Weights of a small image classifier: held-out accuracy 85%.
Rows from block 7 of a small image classifier, named by matrix and row number. Rows with one number within an expert belong to one neuron, the router's apart. Each number is 128 + 32 x the weight over its row's rms, rounded and kept within 0 to 255. All counts start at 0. Numbers have three digits each. After the name is the row's rms in percent of the matrix's.
After each expert's rows are labels from the 100 images, of 14848, where the router gives the expert most weight on average: "strongest on" is what is common among them. Only what is clearly more common there than usual is listed. The data: microscope photos of single blood and bone marrow cells. In brackets: how many of the 100.
# router: router (model.blocks.7.mlp.router.weight, 16x128), inputs 0-63
# gate: expert gate (model.blocks.7.mlp.gate, 16x128x128), inputs 0-63
# up: expert up (model.blocks.7.mlp.up, 16x128x128), inputs 0-63
# down: expert down (model.blocks.7.mlp.down, 16x128x128, transposed), outputs 0-63

# expert 15
router.15 122:104170179166126088064094176146121148161091096114128135126151082115134147157142142111088177098090158107098153138186160104084127149117149112090112065108106194107098130113064187136155104155065152
gate.0 100:132176112121149204106118128124127088078153131096128105098144141112098120112163134127123171087128102166099123109119110092074081123177103184135183083138128142169100151165097080098142118129093120
up.0 100:120090150131098056153161101121149175149108160112118129171053126105125156145080115153137118100108134101168122168157131176183135114075141117094108167102092141096161140111157157175112106145153129
down.0 099:131166066117164151178112089146086160107120075144122143136132081168198123132156107091132092128132123116131098129155123176104082143097138134166146128132122183186114099148194182195126127165091064
gate.1 104:133095100167130134141133108135144132144169199147099137147075191168088072171160088151130132134137102184159126122150142119151149093175110135084141213095119137124160100068128109063111132167142104
up.1 117:142200090180136091131169118107167134146131169143087133138085114107097144175135095132134141133125100130142146169166168144181111112136133106095114226110104171089171130098129131145180100171100169
down.1 111:108181125108150151152072129139158109122076125088094101116134094143119158158194120100118117084106115097133119065153075119090124110135202136168141069206130139161115159084114133158112123136098118
gate.2 111:160137145192113140068059132116098141161106083099090162132119051108122158114155111113116143072092158071166078162138201130077094108131150164133090083079173154123139072112105154097162106158141154
up.2 103:168109159124138103156112184077117151135022158165151161116130147118157143120097131110124143136067152144110163167138140192149193123057120171203086154079115065124149080098173154130155137067129118
down.2 108:077140075117180141136109055138104108096087119165083140153139106110116116097146106108160043176157162150169133122150146112077114134121130113101141129223207151178134100073155139141148145109125119
gate.3 092:110186162171165144092102125113101135164117093139083101126117110060101105104144114149147119078134173201087146152103152114078087128163133123169111067150118150123125104145082091112152170137155139
up.3 089:149155103137144162099168138120122119095173098147058085088140078090125102128180108183136134084132122177114124133067123095092095112153160117110168082140120149139099165174048128152162116119139143
down.3 092:139073164128105105083160158107157099121177171117165142083111170130110107159119159172120179139131076169107154147119113071190143088138115122130133116124104101024144145146057143079133186151145147
gate.4 090:101102129103120109110103212115145097075107140172143123141145140124070166152164152150134085154093129102088125124119149133120167105094111114161086125135125115162144178135133087085155093088160130
up.4 086:120141150062086133122110164165106140043112145104163147116164113182150150173219126085169103129097079071145094130166137080145118144067109141161137145146182120109143139116157138168161129094068090
down.4 094:153104115156167101153139096149107117078182104124088118140090166100096141133093055091163112122162171156160117143154113141105193122150128118079104129148143134125078174116101098174121073136185144
gate.5 092:156077138159085128150151140114110170138131126052162117154136160165209113123096099135117121126111142123123146139101099143107089139173131112086098144096086140144079176169135130075067103117104070
up.5 101:158090115154103130120178111102141144116073122140147133162147119125166082099083079172099152088078112101135104138169140130069132173149123153103145127095154163194062167127151164124114086090091100
down.5 098:162118111164122102160082100129095181166156158181162182103124109170164093114133099149158086094111079131126153147143129146193153122097105183198164190102121140067134061184185151166161169137136085
gate.6 101:124157166155130042139180093098065172163141166121115113115092054089127152134155135108103167061109167122160145159151142161150131111120115113060117127092036150082084182118095117106145105132127169
up.6 098:165151079122169139150114130117154146124178151133131099170101128166130183140079147116138060124156095124172151129114140130149113160174083127124129135160133109090180121096161099132111113138165105
down.6 104:108112145152126147100070140135076186209123142083090177112160063146158140112137063119109080052090189129149107161164154122071087121151148125110095157121113170121052158139103140108145066139080168
strongest on: cell type: myelocyte (32)

# expert 12
router.12 098:180109140159099132132181076122107104120163086155146125126138105094175177138109138130149150147105094145113139135104159142080148105170137113069135094085157171127158127109110109148132114134125127
gate.0 097:110145117103114123140144130092167139092170175155042088117091126135146117164163202078129189173144080129163106083145104120168096120168077142075116166171136123070143152113089153115132145224139124
up.0 102:083145084160103099109083123143143127175103120108119136137109089135073108169116116140122060078127122111138148093160118139100099157116150135171141125167123151184098118180142143150096118155171153
down.0 097:133121148159172108077158155085116143135113138177094126156151139143078128141154115151133109150164162119132118157143183100124133110118152106127073115101164066131102143088104136095110091088136110
gate.1 100:126099128154152117150140109137127145149152131100120150103098195114126122134103159118122098125140127085149080136143112140142044102136105130096155176156108132120117159115054112154096156159200144
up.1 113:103180154070114121135116171091169148074115163149135109149151081160105089140159122132102150143117133153148186166163092141172157167083118123138129134157102073093108109176142166110143154117114100
down.1 109:140133101157140104103161068123148123103177150113120115191061117084138166158045124124117159086173130100099089169116209124111162106196137081144081112100100137128177160085136089141127103146139170
gate.2 106:108180112170121197133112176174168136113183099107135169116139144188099122140138109166149059154068083089115112142158136079151136168112160117166162153148113139092115124157172166071074144146120076
up.2 120:127105159126114047141124101083171134138102187155094087138086112127112105147138186084124152098151158187168169105128081175090080078146089164097155095142116151147137123139081094181136115144144159
down.2 113:111119060100130152131069112113139204143100149137088131176184123153125107135172112144132139073137167121134058127199162165173079140158096081073143168138128160084073174102131112126120093180133138
gate.3 090:133142127116057174114108124192157156088087090088166109078124155164107153132108089078178170120108125078207124116196135097173104200128077138119129170118127135072151092164165161108133150146089079
up.3 094:162141083165158084112129096083123143140168133170108147139106033158155128139142147158151125111103142153141126131150157222080063079177127156091172102158082180110129141108146146143141113221117144
down.3 096:118062149109137124099115135141126138156102172184075138188188164094109160078153105127111094094141194097111063122143134054103140169151115116114096107124204110114053139131080113132143110114158139
gate.4 106:181142159133139127101148152122141151088169141087093173154123141095163136142115099099168181166058138088147090170138128139142134125134162109153109189130145100080114124141074166151154131121123105
up.4 099:146160105150124173154150158130159143109084089125173153079166108191161126127136096144154136092109146058133105160125171119124105089058199142075142137104105119131127144139116147136130129085063097
down.4 107:136131130114147106115174106152182115113081113186136122110125157135097125160114143143130106173110182152114156166060137136137196130112136118078091097140082100091113106062083128100059090120111117
gate.5 105:129103133126182109183108076128075154164100137113100133167094122096063110063114104146166090121099167147129134125120125124081147132141106164141102062138127177176080111164109139148111138137154181
up.5 093:100155129060192166068091151161086139145128132115104124112090107133068150131123122143147073083169102091108139140111135097182185119113179151203080068160127088167124079100180141156118153159156176
down.5 100:102116127153085122135117074148149115108201078072120119090115122158178132169091143100134151136059135120145142107135079125077148153127128159126143060164049192107124178142111171166106154200130133
gate.6 098:141087102140108091155142163162143156131095133140191153179138149169121109180129087115109111062103115177089148140159117181157089173148153142136093177084115085155141148137174143089098109116126095
up.6 093:103161158110088142095134151095152104130192161108096088069132129133096177107106145112112141169172161090186099125116127071125129102090096158126175119147160116093068108118078105167155141108108118
down.6 093:095156136141119134090124099109193151120170105164156060135113142094076108139141168138079208144142140149141134094172023122126127134177116119069125166102110157083144133177088116146095154154155118
strongest on: cell type: promyelocyte (59); cell type: plasma cell (27)

# expert 4
router.4 076:140128089143183187125157115149134136113122094097106099097147139128076165036150112148129095151102132165132092083115122145136118133126159142144150112151128128141054158190117121147114135135192159
gate.7 103:148139086140163153188155121131121188093120106108145154160131113142150128096120132166129119154148204092060136151111194157120075089151120120082124101161081114093104154191081176130079165157145149
up.7 096:122087084126137130155130108125102141083154079147116169148138126120127126072124048138182162126104215139091141143120195114132162099205096136107135174122094146140077167190088165175092178113185162
down.7 098:105176082149133149143148100105190127132085146168125141123160113151154125107160076129130140122121095067084050088144148114107104123156151115182177137123161137181133173118140192189161121094092175
gate.8 089:157108125143135122098135094161124129179096173145126144164112141138111123174117160120160122149140100137130099104170110137112077144180111111152163116116106177172183107084112141193146095212058135
up.8 080:083148154121103131147125146148063113114147074089156112117118114146134166075105087098103176111124110101119107149089187092134149114065144104129048152143093117136114140170222133056113181045166120
down.8 085:085200148083088146114113153125168098145107188180174101119142116099117078118149165122124167123210098070089128068116105057139191145097176176138157143091171093137177128073128116116141147132122080
gate.9 091:136109122136080116135047094078144113115195151097124094177075120134174137192084122110105180135102115134142180129142136107103123091160121107090125158130089159104147084084130104126099100178088078
up.9 079:114187164084129069104119174150116141084106117130128146116151201152065107127183110134145091109086172047110139092146105141174144136123141108149110142117095080150093168177111116090109138124127177
down.9 083:105144125184148129151130131187112202183078123120107162115105165099177096062112076170146094141111163117096091208137106133107120154078125175136137157150083090109129079172139124127118137122147152
gate.10 113:099137106133118145131138094117120124102170114135117143101153139136171104077134049176170128107099116111133116123132132120134102070174083234128180180148081132165085155180104123118112198115153127
up.10 116:111127125129130112162160068101143160090111107116154121131122133125182076097101076164172101110136133154136154128141166111132066084149083193087154156166055152112126140177103146150108191150140137
down.10 109:138151107164171196151175112069170132123123083160079102118173126149147108130171069108117064110151071151075096093126131141140151117140162127157110103105190121139090164140163162183139173092094142
gate.11 092:130093112164114139079125199126121151127157116121101175107177099144151155133125121127129123138127081117153092089126102095067084142130023119153107122136110166150091149164148196135168131139060111
up.11 085:154093153137178152131126196134104161078124110078115159078168125145185132139160146110093126172129058135141096140123117116155057165073106139121103109130122164164124155166138186177126115134088100
down.11 091:042093100119176176130024145084141177126061146126095164167188063139090157082178130061133120127135146130117100136200144147112059151155096080139126121147151154134087114153158120144121124094093130
gate.12 094:110148118106090139123090085104124087144175186080089115118101161104159128130112148135179112143168117081164099106160112099103153125129106175178160106155074122136170058106132118101088167159157098
up.12 098:161111166156080089181151124126177147127122171129168076135067109132142133155133090087049171111082142139131166128127131156126139105122152106085103196094155116092125119136141114127094108108098089
down.12 101:082094167193158109103156109119153159080146080114133108152077114127097096065133072178156142100123125149181131151179208151122054089187083097097136128130099201128091127199122140127087143160178131
gate.13 092:188144097103172138183151132080123157067117086063148070093113148109108119078121125175105159127116170125145134120108166181173102090162178160079141087136120094107105161178147079108099162130180118
up.13 090:155175122158119154124114150100137167118103166069170091121133120152127140109117165165084119085138101064228118121159142127109080113112152131143139102116160125103099088116186087088116118134071099
down.13 096:126124150099152089119125192108175127093155118157135110102109138078073140165120185083116094100129093137086167100124127128209172123102148154091120135129118093108142088105110095089067120086183116
strongest on: smear: peripheral blood (100); cell type: platelet (97)

# expert 11
router.11 104:163105163100044107036102177132117168087095096096144107073135141182107161158112159103099152063141107152167122095178192070119112165118124117122151134102131151143100134128168112096147100088137062
gate.0 105:153141174094111087091111168130126166184141166142085092094082162058084129167139121110096168145177185142116131169148190136126156164094143149126043146102100091116109165112096131122189118115150209
up.0 098:100139094160133166138143045081128097071157090153140130112117112151164129157189125149153136103100075123160123082097091125143108105182110100117163080169115168155136083155135109173090144166123080
down.0 104:092103174127093064145148105152151153137144140037121109161069122106163108174115140176083160147173080101142165125144170123155075178080117141108082120140134162117218112143094155153091136164128110
gate.1 099:182113160130094080116154175082186164075158184120086074110074186105115128145118079137149133095135129150143131132098154122136142155135111176138110158105163125124175110105115122102176096121147099
up.1 098:161136142125068119119168209104175097090169201145100071111108194138121144146111097150112138090166139144112134120089139073158165184125110195148101166103148071116151076132135135114147131124131082
down.1 101:162168098120091161141143115171101126121197109160185155122148081159094119156101150181102106086095160116098145138106079155173155135150138102132140163100106153114164107121173101132142112154089056
gate.2 092:126135103117134140090132122093149124162087122060146131173149099129121110105142150195117157142087164105146110068186171092099022079192121126070188112127140180090096146150097157094113121140080127
up.2 092:168100115123148150086118077161154108159140107192127107173104078111105167158100135137083107121178120168109088081154154123118146131200176176103134076114205131102112139086104084111131089179149120
down.2 098:135131140153143117159100063145078041108167077065113114160090131172157180134128117139118135157100100137189144102168094164088129085121092149149105106109123114170145100139127149090129124176132098
gate.3 100:156112093132148142098130111192105093122136095091084141144152133171105146102120178143090149089128128196145071062195100130075142158127153173149173107090120101127091168037153089094136056137147113
up.3 097:079134150041141135136191170126145133067164136162171126088177096110187172111194153135135081114168033074124106167083189099190142138083123125136138093158154108134123131124111142154153132106125120
down.3 099:090119158140119116125074142183121207113093116112131131155140120180100170115161129140109163100194151074135093099164161062115116136169135053030084130161130161126157126151137146115129153104072096
gate.4 104:107062127075114117122116108152135162155135153136087110155145104136154198104110120136116055068120133123120063101111143149107140126212144142123164145151157101153065186121133134125089103149126138
up.4 098:135127128102173141125091148165114114114140084147108181127173126115104163111150083129096117116115104157093096156151102101128136103091164141175139126128188104146122117174121139116130103113151088
down.4 103:138123154085086105108108151090138138131123160111076112133129154074076150131123156106183223154120103145170135185124140111125114159109096097103091114119136129116186128109069147095214147115145242
gate.5 109:144173099073081130088114096113137103146139126180143055144132028109111147151119167157113124123159108148124100096100180143105118123160141110079173132112133154076136168165159110175117108156112167
up.5 107:150125097127124114139195082137156110075086109107180135151110085168169118116107162142091109164144135137217105106163171120087055141151140122099164122157129111119169147151176222156077114137110072
down.5 102:123108177173114130094140136111108125096113113104091120109126118122188143103134096096098110089125161158163074140145147104071134127128170090172088080130157129134097175151088080173166129136145127
gate.6 095:162132138111106098148145161091188122076125205125125147165093143124118127189084084151145140115137136125078126161166155119189073125105077124147101180103132116063146105131134115158185108141172098
up.6 101:094098130155170133123099089154065127152134076144108125114137071148162163073189157124128075128086126117126100117106108164073133100152158138113132053142135175198085155113105102119107127118134144
down.6 099:102086183143134087082084138097130133152110149072037078147084160110122121113110096076157162122140146181140124115151163102089087104109089130124084109162180133149146120120126131096105157099185208
strongest on: cell type: artefact (49)

# expert 8
router.8 102:148143118145104092135106146132141089083144127094133071136070170153107135144139107105132180134168124095209116159198180079145125074169151149090093151136144100093156115138147162103102109093172135
gate.0 089:142128085097145175150141099092165171065151158122122104142138097142129115106169141133174142164128113098145176113138153175135067086168104102128104131180139159121158137193138104180106167124107096
up.0 099:091104184164079146077126176196140144168074110072117167046103109136142181124070091105117111081145149122150105110168155111092148166109164177162142132097154122148086105082165145111137050126120100
down.0 096:115118142131115145123115113128128100169180098119123123138111080156173190156134098098101125108142160122120092140118123162050131123141133149112113078129127132122071131145108199219147121201119073
gate.1 104:104148081097171150150063127180097151102111137118116131142172078163132164124177199089112179178131134108145149097166122093108068204159059047133111101140138170145142134128137171130148077116060109
up.1 110:082079187155092100090132145115138184136150155155135104103095144139125095131050097134119058079097155183118136151139079146131161133139136159077153133126115166086082123153097073104141172199182143
down.1 102:172115123117111154128116151146199098129211133146095149156129169134081166120081143110128176141122159119146071144149205188092141125155129118128158158134130108086050151117100081089113086109141162
gate.2 096:112166122112153193150102144160141126153118138122145140146158110135060135160114186150093126130088096079084155142075148147140126192142130070133141149115119162150122125131164094063133121092069119
up.2 097:135187112075098069092157161132141097134158143090152082079141126115089196127101144144087172125119112109139148170064151114150183134145180128144135153120055093127141157085175121077195089116108170
down.2 093:094189055179150187122119136121113135155133136207119091052147138139181104166185120159119072160159106112083114083109108073168129160158128171150124140134159140153127151137096139161104170150103115
gate.3 100:129144125144111149108106170157083075137101164050065172080122153148156159185119163112140137148151063087141117033195100082141110108116132139169136197120083111094162114163164112094104135156114111
up.3 104:082123091097148178090114132182121123124095058115158178147164099152147087122163139112147148146127112129062109132083129085132110150138089050122148130154132174110158143071143198098147170105096105
down.3 103:130137143107121133137135107111173154065126131071184093141093134112152086145124168180099154144093044107134203128147061113194103153123068136117157121132111135126207105172098124080139132126111106
gate.4 113:098138096052135150152127146096183118057109138130201066179197129118114097111169149153104123140134129114150138153075126137114105103133161108124142150143170120139136189168172093118108128070116140
up.4 123:131127125125188074132166098067149112094098177094169039164140166076091119102139155178135107172149134173146106145089177129153094112158172085096122113181150148154120191186123100129131141115164163
down.4 117:132148166105119095185182091135119125058086113095131121126120150077134114050100088143138131111101135121155185099128114117158161096075135162126163185113138112125141124140145067122100136061183166
gate.5 098:135080199146131098197189097123111185155115148112115115136086174097166106111117075145108070113063187116144128156057138159152125153120115168054092091162156126144103148121064134130135132141127162
up.5 101:114168069088123161044082151154116105148146115166112150130160095146084119176166189101147152117165093140068155100136119095107102121151138076176149139110089127108130136131163114117141144134120123
down.5 103:082117138108131110123107133126062142145097139127128146131117159116152180142092039103145109105133142158086122156111135141072132181099147114136102122085117147126090129114142119206147079153133096
gate.6 107:157163110083059162116119138132151099085093101118142136141152118180156119137133143135151119134185051052165130078183125145157069124152137141153183143175122119133132120126169136125148096133068073
up.6 111:117101138208160111105124136153097140176183132159117167134114158101113163154126098131122132128068168185070128172090117091126191135096154105114081143086129139100107146081067130118115149130190152
down.6 107:118133152087191123170148173160164096095102112148128134120128182151080135170167215072119155145119072170129153130159084127161137152086085116160114077152155095063153105107068130104117100129148140
strongest on: cell type: proerythroblast (48)

# expert 10
router.10 117:129157175119117063173156119115210177125088171139111132182062193116154103128093063109105089116145187143115108162082121152117133120085089135165076168142133123143135180129163187189155167096148149
gate.0 110:102149176125115123093100125109080159165129135139098077141143124108040140123093117119131120093169158184109098110138150106080155152200154129050112108125170169166086099123121117145136132154150158
up.0 105:138109118142156134165145153199167124123119112134113219127130164153219073112093077147149128174102130118130129177158114167181111121081091179165129167148080064087133127090125131089100161099140118
down.0 106:101129082141173140075140046140149120162154095135103136119081136127177159133107132143158075146139116111100089173080171127114145114159119114135160084171104184137108132129150149172137147144120175
gate.1 107:128142132180158158087122146156154200111120141121088138103101091160132198122135087088182073097119137156142068127135140068077116115094086078140104125132207165118097087130131160145118128149117134
up.1 104:109163061158195163102116141166184110156175098185109151078133159116094107134125130131164132140150115126116121162118078096115160128098124128135150118151145135094116083112070162134128139183151125
down.1 106:101156053135166146052091148143081136153107147116118123096190146109052127082177150133116081150191157179104076066081103081111096155160132101136193136108155147125087175145151123124145117101156166
gate.2 107:153150107149095142125085123106132135155114158118046122131122106068124155159162113120156150106127163164086094090129112102076090144180135117137099111061154196117145138123048135135149127177097148
up.2 108:092111170119110100108122109160121150148111122114104106132100119087097151076124081123168104139133178170137078129143133055162160126126118162087147102143176150110117094158115112166115180166194162
down.2 112:176162118089074155146169149103160129109104157195169108149173097095109091086139137164094198165188150102094141128130121146169113087108122100104144176072153067140155122144133118120105121096093100
gate.3 100:161136124114093133123129109131124087140121160128057126163078117110159160178094156102158099172137132108132123116123149108074127131131114123177052100110133166103195082076081170120119101196148116
up.3 098:119141115135130111096122124139114120183106137137096165124086086151133154224094156135174120121112108101111166106134215118078115141133120027142074136125094183112177121098122164115131085167179148
down.3 098:108142109127150145165163086173082140136143139114156132083127141120157135064118127200146145192163134107148082125101111086165164150094069118159160175092095119096120138145176081143136131118136143
gate.4 104:139109132117122128102107173068087160120130162123134144132147033131111197135193145097168148054036113147116176126104077176127097110135161123154100129113121136122102145159101080122146092124121150
up.4 129:149148138063091093172156073127116145128086149137141132164142110094150153137179139103134142081082173122106139127070106141120134141088117108201093122097137129171160181105150146214165110074105167
down.4 119:157078104137105163101162136123112173126174098188145155083156115173178072167134099141115094094160109128063098155109108131175157119175140152094121117120141139054109111162152146169101184151083075
gate.5 110:120106034104208137120135111193115089135118144070144144156136171130121061140165127138136086163201116097086107143127065106186079104168089127175148145163114149159132095116151130103132203132130134
up.5 102:136107077142135103135124098138144117130133174030082094144067147070117117105182123169166141180165127148171090150156074133173074089156108144107153157154130130130164126136132123107132160150138182
down.5 102:155152192169099097180127095135126101168123137084084111143090102133142183098073063095147107074051143133176106168137156100060142142148130188146094091143153166113073081127135152159163143170116138
gate.6 108:119131106141145162101123134126081108168174136120081112144114121104082150114118128095102164105170154157109086126125155104068151176177098148081100140167144144041112160143110137077115149160160140
up.6 122:093135198132097111146104131076141124109096150122149054076116095108112160091177119142114160125098115084128126096126068102136123047130141116145169104093125107166139137150058077156121104071117123
down.6 106:163098098168099141064150137098099177107173111112107116121134088145115139154108139134112193087162180133115061130113132166116112125149153064112102131077123097131128193130126097147120115119136129
strongest on: cell type: lymphocyte (52); cell type: artefact (26)

# expert 7
router.7 095:144161106183066145133082163185126176148137105155160132103132096199117109193070167127118146079111132119145176151146182176118141160132138092145127154138073160114101085131163133148112153169092078
gate.7 110:147123108126146077158111110113135090123079171129084143171120132114148118045150055150162154134159172084179080169169144150131113090111137132108096147166121086139077124124127127127198126101134146
up.7 116:151103141115074124180136129161126122137153167145069119116124177102063160125131167185069140085136174140149117116124108080146185188154105105132105109050082121105095141101132076126107098112136147
down.7 124:112101090156103113194138083158139173078079110111109113153113108185121106138154077166153095123135116160209102094211118167098063161117096103138116160132158179154140149152131179156115085129142090
gate.8 108:134135117169112152171098143170111195081137127114111143172161110171044109174118179122135148075074125192140143097167103087081153170155066067131119117113141156114074144096151096129082145126113069
up.8 101:126090108146109078145159102165139200102118134074111162124127152191106102164132135177176131111060119163117155088147102054138118148156059080133182157101111196088076171086139141138100139125133108
down.8 101:181122130107110156107195142101145081128146150131158139127127101088114153180106160105089141129143107126081066175073142108127177156123212144153142100097176109074133184118153083154164135139129117
gate.9 083:120132132137124105156179081124122150142125136113136133099107139123176067137129111169173091124126135131126127136110119049206119140140131144128165154222114148121146139093128147182132236160141120
up.9 086:132156131113150130099114187126136108105137103129094130139129105119133189169160134077101145079104124110120137091158077214072135103159161150133133138058129090112128138177120106084113013139137145
down.9 087:114135071135152134196099089131094101164162095119104161157136150141119111142149145106181056181109167132112148065151149117102138103179089185143158116160113151168154114132104112122054119169145166
gate.10 101:100114183112098086144106145065126210120110183125105112187086105118111167116081058129129072046089141124168133157107170185094128085109155162130108161111120150115086132167155078148151068100156169
up.10 101:094106127149089108147090083103140130124100186164134099135100106115116115108106051163153039089132134137185142128115195170118155111131121166146125138172135152153101067134152114142149145131143151
down.10 099:181114098120107213130123111136074129130107139176135177109138180137150150144132116109161171153150136146055099138098059102142177149138163079125138138084122092125155132138162139166091121129079085
gate.11 099:146075145120092127056119134138130121144131139162113121082110168111120188116106181083102152070060120114102081146102132099084187096162146179139132107099131129125134155121107128134117145108135126
up.11 102:085136150105173108179145103071125107074148107075108115157102083121126118121188101119207143186140111151165168096124129161117080103119097087126131112172117147152165133156088138137126123148154165
down.11 098:128117097175133076111122178174081136149102114093135181133173149099111110126140144093106173112101154174096116122128167128133119186109153100128154153085094130159059209082114078103172059070155168
gate.12 088:086120143129157139082126157071143115102087152098121089097136212129068115147151110097205210156172115173107161087166097097158067104148085114079147139094099112144155138173099118102131122093133101
up.12 083:091171138097128171126101113156091064141073086128174119138128148174125094146118110083168127155163097157096216127182137165116142152097145106121163140141116161139149090121162160169191119123083151
down.12 082:145124075054113186137149141172213123076133153147152134190111142132119102179091101157089150082129113096107154140144123120168130124132116116167097082100053165106148057136111124096093090080095095
gate.13 102:128113150077160123103159174125153073127188137074142108126106116148126183152128195122106122142097129111091189076092094125101147128132149155146126097084083082077125138117114116073053048131144124
up.13 105:100110127195143075095103110135111183154061112168144136129106154120121091116083063153163121148139167190136062220117103139146120144132101042098122110146150183102110156130130145170194177147166165
down.13 098:137099169134158062134147107112070113086086116109134161139123088092107153143156112145099104063084103096095163121128160145116167124083151075105071134112151130144116147116093179160149119107117155
strongest on: cell type: artefact (93)

# expert 14
router.14 088:145089172108062130095117165128156122057138131097142107103139152164118085178120174100099160178090109125214187169194083125112098111110111097118136138098128134095147097140135101114104140078112034
gate.0 108:077133063106153124144131122119192182122113131148086095095115120123155104173150108109172100103119138185122099162187132142173076147154131152115155079168067144090127185120094091154142134157163121
up.0 113:141132146168078133127113104091125088136161124096124132118143110118091151085124117183086131170136132097152164116082149144108165122131121125107104168120144120167119108211104207102098135178098155
down.0 101:119170097102085156168108139168174156115063165124113104177149122144116124126125138104096169169166142096159090113169116100120105187148118117104114171129129090131160090075165118056099119091113100
gate.1 100:106119109190126087141109124164105151102109125133117178121141171128098023105116114096156175151115196147115129141141114100143113116175051095119143152126140165121098122153136086107167179110140110
up.1 098:076145124136100175142107144117130088167109164150137181077150130154140153154170129119199091106152071093108143109133123104200149132105097132175098121201106143218189087153157154141142142129077138
down.1 098:125082134133049141164130091169140198142128205173179122129119069117143127118119165150111204135161138069176088136149111119169155162114139108148085114134101076157156064157122150158110194116063099
gate.2 097:092139123138126126107102142097154113147143140093107129119123146128081173161169177102111112209090115100160156169135111186144133157078156108140091213124081079136168184123120111104135078107153159
up.2 090:174166093206136092132162122152099106130122106099122176132130102124119113158149129159120107141109095107196156130143135166170151141133145100172105198093096122100151145112153101090141101166184121
down.2 093:155153145123170148105140106113151113104159083137133107104121111160111166162204121162120116103161041084107094118120119086145144153190117100122119119119148151145133153163109194162165135143085136
gate.3 091:099122154125069115114153126121159094093138120123194055052125179138109140143114155157084146124110082142142196113073089072131211120117183142149136114103104142195146102116145096092114135082102076
up.3 099:091148158151099153090133083148110101135111128165106100092089121124149100136121116139126079103147105132088159056129096095059150163136124180116161095146105220179159108122115114155128122131118116
down.3 099:153124105111105126154157164096212088143117129130121093125134123111110104191135168085123165147100150136101133120136054155111127192096150110155098075122082088148166115112096147142122088143109153
gate.4 083:093068113113083100125129143119185129106098108156136144135135120124095106178149146124138116104074074081086156160154109086136151159121064103158126151086160119136164081135107153126135081111161152
up.4 088:061075125088105145123113197127149142040099119114150150124174109149118142168136161108144121158105111070151104178155079091102140180077092077179147143124167089106143083141151165125124103089141112
down.4 088:167079112168085126128154149133150146106123111106148127126111154133181138146134134142126201062135087089152100153133125139146135117163177117132099111124066117153127149120125186163165137132092105
gate.5 102:104116175116138140086148097114145080128083166099122069096116161129126134070129121152165097168151179144195147111131130125080121086097137151089152142171169143122126148133126083076112161096136129
up.5 097:179186094147157150166085145141081146145170087093125152132097083112137172148105093098103169088183116095136088146154144149167096123156094144120105069132058137102116087132115166170181130179103145
down.5 103:142118062113191140082139128159078148115142101125089218147103144126108074107067067105140151126189223117077061120127140127073165081162157133126109122127119149169101151124188089173080137138154163
gate.6 088:158063137075093138137127136160180080150139138152115080119133102186122098141139182152114100108163096115136135087133080084095132106146113165092202085135196139068110094101123172114080203174135106
up.6 089:152097181066133121183167065166116103081145153164129074159128163117094162075112166158126155125155118162118119077132093072123146150103056140126143161082156118099180109157149120118082155075150119
down.6 092:138165175155091104100065159119142100070183137091080101123124111129077124171145166092106173134120113172183143058174098149112134163098156118130069098147108144093121122123098088142085115181119131
strongest on: cell type: segmented neutrophil (40); cell type: eosinophil (30)